{"model": "CTC audio transcriber", "dataset": "short read English sentences (LibriTTS-R)", "train_examples": 26041, "gain_aug_db": 6, "n_mels": 64, "hop_length": 160, "input": "log_mel", "spec_augment": false, "win_length": 400, "tokenizer": "word", "vocab_size": 5132, "arch": "quartznet", "norm": "batchnorm", "hidden_act": "relu", "depths": [1, 1, 4, 1], "kernel_size": 25, "stem": "single", "widths": [192, 240, 288, 368], "init": "kaiming_normal", "residual_init": "none", "optimizer": "muon", "muon_scale": "original", "learning_rate": 0.028, "momentum": 0.9, "nesterov": true, "orthogonalizer": "newton_schulz_5", "adamw_lr_other_params": 0.0007, "max_grad_norm": 5.0, "max_steps": 11600, "batch_size": 128, "epochs": 57.0, "lr_schedule": "cosine", "final_lr_fraction": 0.01, "warmup_steps": 230, "weight_decay": 0.02, "adamw_weight_decay_other_params": 0.05}
Rows from block 4 of a small CTC audio transcriber, named by matrix and row number. Rows with one number belong to one channel. Each number is 128 + 32 x the weight over its row's rms, rounded and kept within 0 to 255. All counts start at 0. Numbers have three digits each.
After each channel's rows are labels from the 100 clips, of 14976, where the channel reaches its highest value: "loudest band" is the band of the loudest frequency at the time of the peak; "responds to" is what is common among them. Only what is clearly more common there than usual is listed. The data: short read English sentences (LibriTTS-R).
# convs1: first pointwise conv (model.blocks.4.convs.1.weight, 288x288x1), inputs 72-143
# convs3: second pointwise conv (model.blocks.4.convs.3.weight, 288x288x1, transposed), outputs 72-143

convs1.218:127092134102183165164127153164114154099143162085107118100150133078088128072164134117107177131146159125111124129077218093110078146067129189094156102179186165081137107143151146123113150169138118133090157106095063167169
convs3.218:107061093146124159153152223159103095115110159185083104134094146167091156099128161107131103149131147109123103088122108080187111172122106119114117149103136123150123091178126117131085107058119161161108135040129100109097
loudest band: 500 to 1000 Hz; 250 to 500 Hz
responds to: the word "was"

convs1.137:129111165141166134132128117189144137099116185084143135205177118154096140167126135113075078165121180110142166132162094010114142148175134089159129133142126107113092146130125149158173099128122100134108137160089166123147
convs3.137:097082059112093178212113144179122153131103147151106129107186171106167161201083153129141173184156153136126127077117159098103156171159148136082125098191113190124106100183130097078172103155069152136130169147143172140126
loudest band: 250 to 500 Hz
responds to: the word "you"

convs1.155:135129108162140103134211138093133125055072129095167164092134145103097185060092139103118114142142211113087124159120063131148141136125133140124087103168138125076140117035142142053102089066111096121198173163096196157195
convs3.155:140154098169101145123113161172079145106094089138128140156132157149096120111171177152104100115118129167117159157142075098149141182147147104146177068098144131095108139112133126128144144125130080143114152101140152092145
loudest band: 4000 to 8000 Hz
responds to: the word "was"

convs1.257:166115102076082099136133177074123126113093104146159096165164121123086116080140074112106108061110132162106146163125166098078086147064118122147089110121137175079153186172122124127106192117142137121097145177085112124145
convs3.257:081113170111143096103045120071183118127126165077124151069094106095167133111093180106107107118162135137100108161139080093171127171154182072121138102144121173124075141142109130096130145109137184109119072102118107076190
loudest band: 4000 to 8000 Hz
responds to: the word "was"

convs1.193:173074108132096156143170176127185124188147116075102074159112150124157112147169129105079066141127137077079101104132107115130122113110151000120097124094120137135160098123132137120169132070124076133093118128175132157145
convs3.193:168180095114173116181058125134079129117090124099139118132144088091179141131153125135136165171094152159129129095117180117128158172116153094148096119109141121134144094169093115121183094107101125113130158092085114174123
loudest band: 250 to 500 Hz
responds to: the word "you"

convs1.13:092124076124094139068167140100051134082095129188128061121120137211120117158096116162132154141137167102090120149099155128124155193152107125146130135167145187155108152119087143135155181077120109095113084122079096162127
convs3.13:084092056124110187121070091138091120102114109134074195093186106092131097076120119122187142113133078141099153145098080058116155147130116174129137139146144136072148073104097144103113081151073169145144157070144095092116
loudest band: 250 to 500 Hz
responds to: the word "the"; the word "of"

convs1.110:129122156123118057161157123141113102127098141164082100093130075081145113149136083184143176113160162152100097099159136149168109117133119148133124096107145173089156171074125174103123082167110109087141117147111085089136
convs3.110:113149182125144101167170116192155140105147168091179110118040135118192090141147137092153171108085142146140157104119118138166107143115106186167068118125127189090158164108130073127152180078091124133138103072110144150113
loudest band: 250 to 500 Hz
responds to: the word "was"; the word "there"

convs1.205:110178097181137122181138106104104103111096123133177119136113146144100127130130087109192092115168192189105130106083067081109139107094073137163161175140157149063102202136093093097111091198213099152127083105159102071124
convs3.205:140186166139105111118151128090142107149180125126144152167079123081120097123123155151129132084133183105128126142079135181110213093102135188120149144104108178116125126131147194125115158129140151044123134084155096110185
loudest band: 250 to 500 Hz
responds to: the word "was"

convs1.11:138136190102079130104156157147084119163155174134117179164098101151125084145155118102119108154122115119162180103100134082137140132124126000125189115139136094197145140147145144094086091094187134117156104136110065160149
convs3.11:146081166119109090084130171078091133154108166111128133118147100169111134175174150095101066079101129100124109158124123100164112104144130158122123136129121183160088130106120132123169166135097131103134118148128110100088
loudest band: 250 to 500 Hz
responds to: the word "he"; the word "she"

convs1.259:147112105091145104137117074120095141100122164107146088202122138109113070158133149177094126168206094130159155108133137134103118146163218112152183107109120117077051113085161133122096157161119149140165165191108088144148
convs3.259:148144070128085101180174176090144066141165147152154133151095143125140151169139089144119043093162154056142132132133139098130105143094169125110189173135159125138164176135122160113110136118123128158153142165108118084129
loudest band: 250 to 500 Hz
responds to: the word "was"

convs1.18:113147085122108209134119162121058157128106117157157173184092145114105151132160139082107153180116122136171112082083147151122138094121060115102138118229136085124165105105161091159133137153121190122132086186129143171100
convs3.18:177121103137216101120134155121170067103112155107180136131153120051148119166150156151191092130169123118094168077120138138075128176142132088151155076169129147202201126106143131184091128088128112146140137108162127099089
loudest band: 250 to 500 Hz
responds to: the word "you"

convs1.235:099134175114043113126107099107140125140083078089061193121128109111123196116104137116116215126073133157115178142102095087061164150163077138174087109068136152081128124125117079133083124108118140088144133134122102121134
convs3.235:162086080133083191124161170120182105109129181147056147162164140118124103162149117140150101172158148118122065201208082150089158132111182107142123133139122079111087134088127156077089148163153106121139134086116155117165
loudest band: 250 to 500 Hz
responds to: the word "was"

convs1.209:081160097172145092167085172127154110123165135098149111079159115139126113143110131138100167095089155193128173098150164137115131086145109100097084052068103097099097180127125049141117197144174091108094070164162132094132
convs3.209:120123164126087161113141092115146159138105158110102107106134134101139060089108190165144134159118130130117121100130129083086122165111139143175121127104121086138108126201123103141149181093175078170150145161115099108194
loudest band: 500 to 1000 Hz
responds to: the word "was"

convs1.236:150125062165107131125172137085136100137133081124124156097121112057165166170173125110103118167092138135112121159091141094093131189112113110099121151126131085093158160156109093092169140069120191115089143097169100118124
convs3.236:101115126143122108119152127059088083169129139099109099146109089055150166144105096045125126127118101135175093143095093136109113094126127146075109113114121117082162071184136122092064115190115168098098108154044096119167
loudest band: 250 to 500 Hz
responds to: the word "was"

convs1.73:112161162089121101084130162145109098131136123158053085072131179104199153129122134144120124114089176140143101148141146120120175068154114131110101185072082084159185109087105151123152110123110135160125094155089159089118
convs3.73:075123126159200112116120104124160141144132124134118118080092090124156108108114154118087155077159122103151131113120085128122129090099104135139198120172162133088162104093159178126084060084121174148164117125130139141143
loudest band: 250 to 500 Hz
responds to: the word "to"

convs1.179:142091125112187146112150125116156154130103131156141085198137119130162131128159084119158139148126110123141145134161099119163097152048156058099087138060086093100122169123097064148178080107154125126142083124138102102159
convs3.179:117159102118070117088088165137106078138156190131154120145156119104164098137124087097040149103140137124124188171097154087158183146138074136091135169111140128129160184154195071162149153136053065149117154115150169073152
loudest band: 250 to 500 Hz
responds to: the word "you"

convs1.61:113152114173185157136085130106123158157074167147063145150165097112138076124157130139038106092161151194186152135078128174186095099187174080106067195178140136177131141139095181064153151121138181166108142118123179139151
convs3.61:196090155124080109086135118117086097095130166134089136101147146128145066142101081184119105158145183149224097106154039136114078132114099104118100148157141171141158138145144134164141142167114108137108187122117127141141
loudest band: 250 to 500 Hz
responds to: the word "you"

convs1.164:140167160163137129106210138103169122133146111134127098163078159104151119097150110139068096094134167117097161089133144162156087172110100114135101053083117161092137104116106080094133160078131055142194137167113093147138
convs3.164:139099156141125131078121113165094152118119125108173146115181149131131093109167102117140127092140129172134179156178133107117075142148108159146170148134100101163151146064149093158192029115143165161179080095153116076158
loudest band: 250 to 500 Hz
responds to: the word "was"

convs1.63:091111183137103159147159110113162131103113156171063163170122140141125076128181120095124124235171124162117123125145184093184100127141127142163199105161115065047160136189117148163130131170124158116130136114135130115163
convs3.63:166141144111085134139124102125136089157164091125129117116181090119101073125097127114113118138123118129074106078078168127148072165160160177106096118123151101122161123138094111126115082056028171106124170099166118044159
loudest band: 250 to 500 Hz
responds to: the word "was"

convs1.268:074181137058089065133255163168148170164100145125131097108132215150097069141147156105122112177123147127088120095115139086084114138109107152109149134187138103179118105100117119138161090168130087126133107080175162195131
convs3.268:160127087116126075082222162159147164128129101104173167135156093129131144110140107098158170114106149140208153102110145136153179181127129083108164115042140145155167111166157097182134090126120162131194093135150126180083
loudest band: 250 to 500 Hz
responds to: the word "the"; the word "of"; the word "to"

convs1.83:148098119130107147076100095053138101125195156130118169091134181099173052126139147126082107120138077120053137162071114059159093095169158120108162157090117080083112111088127077118117097101108099167124100117109099095146
convs3.83:148136075099138142119124154118116152090051159132104131036147153099139101068108141164151081125097146123111150093117167170085152157132117118116187103117082137104143145056175145138151107100138165130102089139046121125134
loudest band: 250 to 500 Hz
responds to: the word "was"