{"win_length": 400, "orthogonalizer": "newton_schulz_5", "adamw_lr_other_params": 0.0007, "epochs": 57.0, "adamw_weight_decay_other_params": 0.05}
Rows from block 4 of a small CTC audio transcriber, named by matrix and row number. Rows with one number belong to one channel. Each number is 128 + 32 x the weight over its row's rms, rounded and kept within 0 to 255. All counts start at 0. Numbers have three digits each.
Before each channel's rows are labels from the 100 clips, of 14976, where the channel reaches its highest value: "loudest" is the band of the loudest frequency at the time of the peak; "strongest on" is what is common among them. Only what is clearly more common there than usual is listed. The data: short read English sentences (LibriTTS-R). In brackets: how many of the 100, against the usual share in percent.
# convs1: first pointwise conv (model.blocks.4.convs.1.weight, 288x288x1), inputs 216-287
# convs3: second pointwise conv (model.blocks.4.convs.3.weight, 288x288x1, transposed), outputs 216-287

loudest: 4000 to 8000 Hz (40 vs 4.2)
strongest on: the word "mrs" (28 vs 0.5); the word "is" (26 vs 8.1)
convs1.271:130112130185130140152119105148135100142117160170089149136103078059104097102121123134104179079119144110100119118184144164097157147181133119130053125110060101089152094138188166125100165085147111136071147158146079151096
convs3.271:038130131084121077124140108122111106087149156118142162094152152081134107110107178125089184128082108107101086123134149170138097150103087086095106163055158163124168139179116144158148148158111118095110086159129189077157

loudest: 4000 to 8000 Hz (34 vs 4.2)
strongest on: the word "was" (86 vs 9.6)
convs1.155:112120100057083146149094132119138131184139153092152146148078085201104179120170130130121115153122156145083121109133145161074127131109141153138047148141111181098125151122137119123152106187178125122067157102109118153082
convs3.155:171104110115144066118177153127097122100136103137150140083182184144148075069147137106166121068122144123093133162095160141198134181145153089157124073155144139154097154107161127081123154164143137134136073199143167149132

loudest: 500 to 1000 Hz (36 vs 5.9); 250 to 500 Hz (32 vs 10.6)
strongest on: the word "of" (33 vs 9.6)
convs1.197:088168142120131120131094093139161116090069211159083152078152132116153097164195163109140115151143124128136146095125181073147188129135157118146129103163148150115132088092108139072141102162104097101077150147131167101065
convs3.197:134094183167127115111150105076129066144096139159160121071134121146161119135160160137150184141102162132117193115122155110110150159079124155095113108055158134135118071113140118130145149090129151158131123089088095115143

loudest: 500 to 1000 Hz (32 vs 5.9)
strongest on: text has "yes" (25 vs 1.3)
convs1.2:112130112187149138128140124106193145159105146118095158134163146150158160148088120144172093147103145145161129109137226158162136131091187072119150127084111171117134122188149102082121164034160085105170122107150097091159
convs3.2:088160060164158108117116113101171159092092115139103088120110150088146147117115126095096122163136145122104189164135122101165130100155127188116125148130135119104118113065094149166173089104091176080164119076081137099108

loudest: 250 to 500 Hz (27 vs 10.6)
strongest on: the word "i" (46 vs 18.6)
convs1.168:106150106130100060127112141159102126130119116111140170079152174088170139102139107141126159119132079153100192138142113180131114170147181202142137124076081100190100122143121169124135109101114139145159125094162127104145
convs3.168:172117147132140151077121139128076128135078133144074152141173127130127112113102130128123133122136103142149121123170106139170125159082132112154101116120148127142074081155116138150174162150157117152191146111163130079068

loudest: 250 to 500 Hz (42 vs 10.6)
strongest on: the word "was" (34 vs 9.6)
convs1.63:132125117162107092117087094160091191152094157129143193108137164078100103123122135104155167149112094121116110120127118134109131147143150115152144146199056104103166112158104095164087115148070153144094099197054085133130
convs3.63:145133095065137097085132139083173116107178117055131157130094070114111141076115137130095142093141123102160141131135147120104133111147103124168109151115145153144115135127149095144118161088090113147120090181105159149127

loudest: 4000 to 8000 Hz (33 vs 4.2)
strongest on: the word "the" (57 vs 24.7); the word "of" (25 vs 9.6)
convs1.208:148186126110130124121176119184107153148104103096163119157109148115119108176148104154122181158151164138126119092107075081099123135090045102100112155110100097118167139177162098082134076141134122148133174143104116106098
convs3.208:098160122134100094152141092117141158106134081136056092142080174178074166146088211106200147090126142124136096123074113116109093132145105131061169157131133127103044146096208152106094095107109083098079139080126137147110

loudest: 4000 to 8000 Hz (25 vs 4.2)
strongest on: the word "was" (85 vs 9.6)
convs1.121:160099135088114159113115115125159119141181138092115164150139081090129153140138127159073108144058124130044091102149139128133184161133184105146077157133131164144158139163115116151104065142145099127152165107095177134135
convs3.121:106107035155184074123151145141119142088123092090146154078088080091132102107121143145122128046137104172128065132124144087116138104153104154142049115130091177165152041123122165148147092122165062132130091119092150135095

loudest: 500 to 1000 Hz (30 vs 5.9)
strongest on: the word "was" (27 vs 9.6)
convs1.209:113140066091160131121153157090082133121113101123060148145121127146084183117141147145127100073067130101139107150091133145100181120114114177140149113163142082076126109095103083094059142098122173114172119147148110100142
convs3.209:179104144103129175085088114089160159130121077078098141125070100130114075137122121045128169235127153062127092161130088125112160067128131154125065169161071129196128179080112126115132087111130110123133099050160128090101

loudest: 4000 to 8000 Hz (25 vs 4.2)
strongest on: the word "what" (27 vs 4.9)
convs1.103:093177187160143199116088124186165125127105114146141130138142174076106095150117143113129148153116199143096067133082112109183151118115144130100160167156159076152067082138069171099124120156159137150134206139075128140135
convs3.103:113093105130118080114091125138187150112172147114102151137115150073106113165160094122133123168122174149126150101199123132159163127166083141141170155140085112108144179121108099114114132140111134191058198112095093151083

loudest: 500 to 1000 Hz (31 vs 5.9)
strongest on: the word "the" (57 vs 24.7)
convs1.7:100125137112222144093098116154146071124097074130120104108136092077131116168080129127112139135186120159132096121177138145133160095149125078186179136131145157104175109163127149150177143165113108076114123203109146152107
convs3.7:109128127102114147132186124106083202089132131165150136094142153141140140133142157155106156174182151183143146126135115110095185065105147119144177051151135185097138105090125108118184114099151069128120109120104148131121

loudest: 4000 to 8000 Hz (25 vs 4.2)
strongest on: the word "was" (51 vs 9.6)
convs1.257:105120092110107113082125093165101180109098160111134111121098085190085163080153080090129113133095103166152117095078149070097058122111131071188102106128135159143132088141151062112147098122086145145082088115063114094115
convs3.257:108231094158140136201117145136153149165135106122153115185092156098119140140124162145178115143134126111134060111107148167084121097159117152193179105123146149074094130111166180141128127129160134205146194138175112081094

loudest: 500 to 1000 Hz (39 vs 5.9)
strongest on: the word "to" (35 vs 14.4)
convs1.282:160144105104176104151086168125134169103096143139105090150131135141171125127185095081097134165146153156102107163080135087072195117124098123145152135106102107186138161142153086147125145107105091083179066180121168183092
convs3.282:051141152115176163156158143149150134165089084078123093136115129133146140101137158082162151131139087126126111104109101124072121137098132108116167108083137136093186167177110164050083082109221094108111119098147160076096