python train.py --hop_length=160 --input="log_mel" --spec_augment=false --arch="quartznet" --kernel_size=25 --widths=[192, 240, 288, 368] --residual_init="none" --muon_scale="original" --epochs=57.0
Rows from block 4 of a small CTC audio transcriber, named by matrix and row number. Rows with one number belong to one channel. Each number is 200 + 20 x the weight over its row's rms, rounded and kept within 0 to 999. All counts start at 0.
After each channel's rows are labels from the 100 clips, of 14976, where the channel reaches its highest value: "top examples" is what is common among them; "loudest" is the band of the loudest frequency at the time of the peak. Only what is clearly more common there than usual is listed. The data: short read English sentences (LibriTTS-R). In brackets: how many of the 100.
# convs1: first pointwise conv (model.blocks.4.convs.1.weight, 288x288x1), inputs 144-215
# convs3: second pointwise conv (model.blocks.4.convs.3.weight, 288x288x1, transposed), outputs 144-215

convs1.205,195,230,199,212,204,242,207,161,168,189,203,184,212,227,215,194,209,188,211,202,207,196,222,246,205,229,186,212,185,199,172,182,233,206,169,224,197,190,194,222,211,215,233,182,170,230,186,202,239,221,227,174,211,237,219,191,188,211,205,214,176,210,203,194,173,151,195,204,193,208,201,192
convs3.205,214,234,192,205,200,189,214,196,209,185,183,205,181,209,153,204,228,201,203,213,231,213,193,197,187,207,197,170,207,228,186,236,213,212,178,202,197,170,172,220,220,223,230,211,167,210,211,241,179,198,191,202,227,152,193,177,207,250,146,193,225,202,168,199,237,201,228,183,175,232,200,187
top examples: the word "was" (31)
loudest: 250 to 500 Hz (37)

convs1.193,247,179,188,185,190,194,208,183,215,235,214,236,209,163,201,198,156,221,171,200,182,190,218,204,210,202,186,193,222,199,200,196,191,186,195,176,193,171,203,188,219,184,195,207,179,228,209,204,201,205,229,215,220,201,202,191,212,181,218,184,229,191,247,220,210,198,216,218,197,189,185,218
convs3.193,221,199,203,178,216,220,201,196,162,200,190,167,190,206,195,207,211,189,191,221,199,183,213,223,241,176,193,177,208,200,193,198,179,199,180,233,177,187,177,195,178,203,193,191,193,193,186,220,200,217,201,175,198,204,178,202,209,205,174,217,191,197,198,183,162,226,215,191,174,204,181,212
top examples: the word "you" (68)
loudest: 250 to 500 Hz (51)

convs1.83,206,206,208,197,190,183,186,180,207,213,214,190,217,213,191,220,227,183,195,183,173,196,212,209,200,198,188,199,232,207,189,200,191,211,185,174,139,181,194,216,172,206,220,189,198,204,210,184,174,196,212,183,195,188,222,198,213,195,218,215,204,202,202,221,184,213,199,162,212,189,199,180
convs3.83,196,157,169,199,199,232,203,213,193,192,214,239,194,205,231,233,216,206,158,194,201,222,177,234,180,206,219,161,164,177,215,202,192,183,218,213,215,201,178,176,179,162,173,209,195,177,198,173,209,193,226,225,189,209,197,208,233,212,186,204,166,195,174,195,205,175,200,258,180,180,175,198
top examples: the word "was" (57)
loudest: 250 to 500 Hz (52)

convs1.268,196,191,188,235,197,188,190,239,219,172,216,175,221,211,221,210,214,234,188,194,203,214,200,185,217,193,173,200,194,217,217,208,221,177,193,181,216,194,202,213,211,183,228,188,219,194,192,217,168,190,226,164,216,211,235,219,193,181,202,181,195,168,182,230,170,232,230,201,214,214,195,197
convs3.268,210,185,189,197,217,222,204,193,183,187,178,221,222,172,208,170,228,175,214,196,238,190,180,194,205,232,187,217,219,187,214,175,178,230,204,180,198,202,164,166,197,214,209,206,185,229,218,181,171,162,165,212,196,200,200,192,223,166,198,167,217,174,184,189,195,201,185,162,171,197,147,198
top examples: the word "the" (91); the word "of" (32); the word "to" (32)
loudest: 250 to 500 Hz (35)

convs1.189,194,225,178,227,183,197,149,175,186,178,216,176,202,193,195,194,193,242,219,249,176,191,182,225,208,196,218,227,217,182,182,208,204,143,201,240,180,203,200,220,191,186,191,211,205,192,193,199,200,227,184,207,188,176,190,236,179,182,192,188,175,201,176,252,208,206,212,213,210,168,185,196
convs3.189,200,208,202,207,177,180,181,193,175,221,186,169,187,172,211,225,200,197,205,183,173,207,217,177,191,169,216,205,204,209,198,200,189,206,213,183,192,200,186,210,167,190,203,186,236,187,224,184,183,199,211,180,231,217,173,185,200,189,221,194,197,157,210,181,190,193,148,177,187,188,200,176
top examples: the word "the" (50)
loudest: 250 to 500 Hz (55)

convs1.121,177,193,179,195,195,187,189,225,165,200,211,217,253,171,199,212,219,187,209,186,175,180,218,210,233,238,219,220,195,218,167,210,267,223,185,243,193,210,213,207,201,208,183,170,194,190,183,207,182,210,236,203,180,184,155,202,207,189,216,202,230,182,187,173,238,222,211,180,217,217,198,184
convs3.121,216,183,159,232,222,171,202,191,182,217,188,166,197,198,200,155,185,169,168,210,175,209,184,193,211,225,218,176,194,218,212,207,198,207,200,185,204,178,201,185,203,183,198,208,191,191,210,166,202,213,163,194,203,171,211,178,195,185,194,221,162,245,212,188,148,190,172,213,213,174,219,173
top examples: the word "was" (85)
loudest: 4000 to 8000 Hz (25)

convs1.110,185,204,210,182,194,183,211,231,219,191,204,195,156,202,235,193,165,175,178,225,215,199,202,175,201,201,186,204,179,185,203,231,224,211,187,195,211,205,215,225,193,156,183,188,213,212,211,196,195,212,234,172,193,199,196,191,185,222,181,181,189,178,190,247,209,190,168,211,148,197,190,199
convs3.110,163,239,193,204,235,180,218,248,229,176,177,224,202,173,222,218,209,196,215,227,193,232,206,192,192,224,191,181,209,188,179,219,217,202,210,232,207,202,193,211,211,215,225,209,182,189,165,219,193,215,180,163,224,228,194,217,195,202,220,234,229,193,185,199,197,208,217,245,189,192,207,201
top examples: the word "was" (37); the word "there" (25)
loudest: 250 to 500 Hz (33)

convs1.179,203,227,182,224,182,163,234,206,209,208,197,229,188,185,213,216,171,186,193,199,185,204,198,213,193,211,218,207,203,219,235,203,236,187,242,204,196,211,187,197,217,156,201,216,189,224,206,202,203,200,208,197,183,189,196,154,232,197,236,194,217,188,236,231,178,176,197,188,200,225,212,196
convs3.179,245,150,213,175,174,190,220,206,187,187,176,218,207,181,205,229,174,200,191,207,199,202,202,172,198,228,182,174,215,188,215,212,161,244,179,214,191,207,230,160,218,182,216,179,205,183,178,216,214,195,222,225,233,242,183,223,179,181,186,192,200,210,197,174,198,171,220,226,207,199,198,176
top examples: the word "you" (35)
loudest: 250 to 500 Hz (48)

convs1.170,202,199,232,196,194,199,181,195,235,227,193,228,177,183,223,202,220,232,224,184,217,208,209,167,217,181,203,179,211,210,188,213,224,158,209,177,238,162,166,206,212,206,212,221,213,205,198,238,207,189,217,218,169,224,190,207,176,205,200,189,172,174,243,215,203,227,211,233,197,203,211,171
convs3.170,174,229,218,162,211,216,182,172,208,212,211,201,182,233,198,224,212,194,175,218,186,216,207,237,214,187,212,172,215,171,202,174,177,207,206,171,177,202,180,206,213,195,227,193,198,191,193,194,221,235,215,195,199,215,205,193,189,212,182,206,216,223,202,189,194,215,210,222,195,190,210,208
top examples: the word "he" (34); the word "his" (31)
loudest: 250 to 500 Hz (31)

convs1.18,187,184,207,175,194,203,245,204,204,198,169,218,188,229,220,179,192,224,183,192,215,203,170,183,206,177,203,168,171,212,209,186,178,197,195,234,183,205,189,181,200,167,192,237,228,200,224,224,225,186,207,175,215,208,223,211,209,183,218,173,193,200,188,186,174,186,196,211,166,171,226,208
convs3.18,221,203,225,186,179,225,185,185,231,193,183,191,222,180,220,197,200,198,199,183,208,162,200,186,138,217,206,191,185,207,232,225,208,209,222,219,218,198,191,214,204,199,170,218,214,205,223,203,259,189,200,223,207,225,201,225,165,198,190,235,196,220,243,199,212,208,186,186,199,167,178,223
top examples: the word "you" (33)
loudest: 250 to 500 Hz (48)

convs1.11,214,183,203,225,225,219,195,196,184,185,170,211,199,184,163,179,194,177,180,191,224,210,181,195,178,185,189,206,194,228,200,189,178,197,257,206,167,222,190,202,217,229,199,192,184,221,196,210,210,167,220,212,138,189,197,185,212,153,198,224,202,197,203,207,188,246,217,177,191,213,196,231
convs3.11,197,177,234,181,213,151,178,196,195,204,217,214,206,205,183,228,216,201,202,260,165,207,222,203,184,212,190,191,211,188,194,198,210,189,204,179,221,190,211,221,205,195,178,166,195,196,228,211,167,241,186,206,224,173,192,227,224,193,184,164,216,216,197,201,188,241,181,172,212,197,173,180
top examples: the word "he" (59); the word "she" (26)
loudest: 250 to 500 Hz (34)

convs1.137,201,200,173,190,192,221,174,195,209,210,185,225,174,187,202,208,249,194,188,154,210,223,197,199,202,201,201,169,182,192,201,192,186,236,210,180,219,188,187,207,209,176,208,176,209,203,205,191,200,197,177,189,167,231,184,193,179,178,194,211,200,232,218,180,216,200,191,173,204,233,215,164
convs3.137,174,177,203,200,203,214,170,197,187,206,215,218,186,252,174,171,193,193,182,212,266,215,198,222,188,224,222,213,215,202,219,196,190,180,172,203,188,196,190,177,188,201,186,220,201,256,174,206,219,192,242,201,191,216,205,214,224,205,241,191,205,192,181,210,182,200,190,162,202,220,213,195
top examples: the word "you" (69)
loudest: 250 to 500 Hz (40)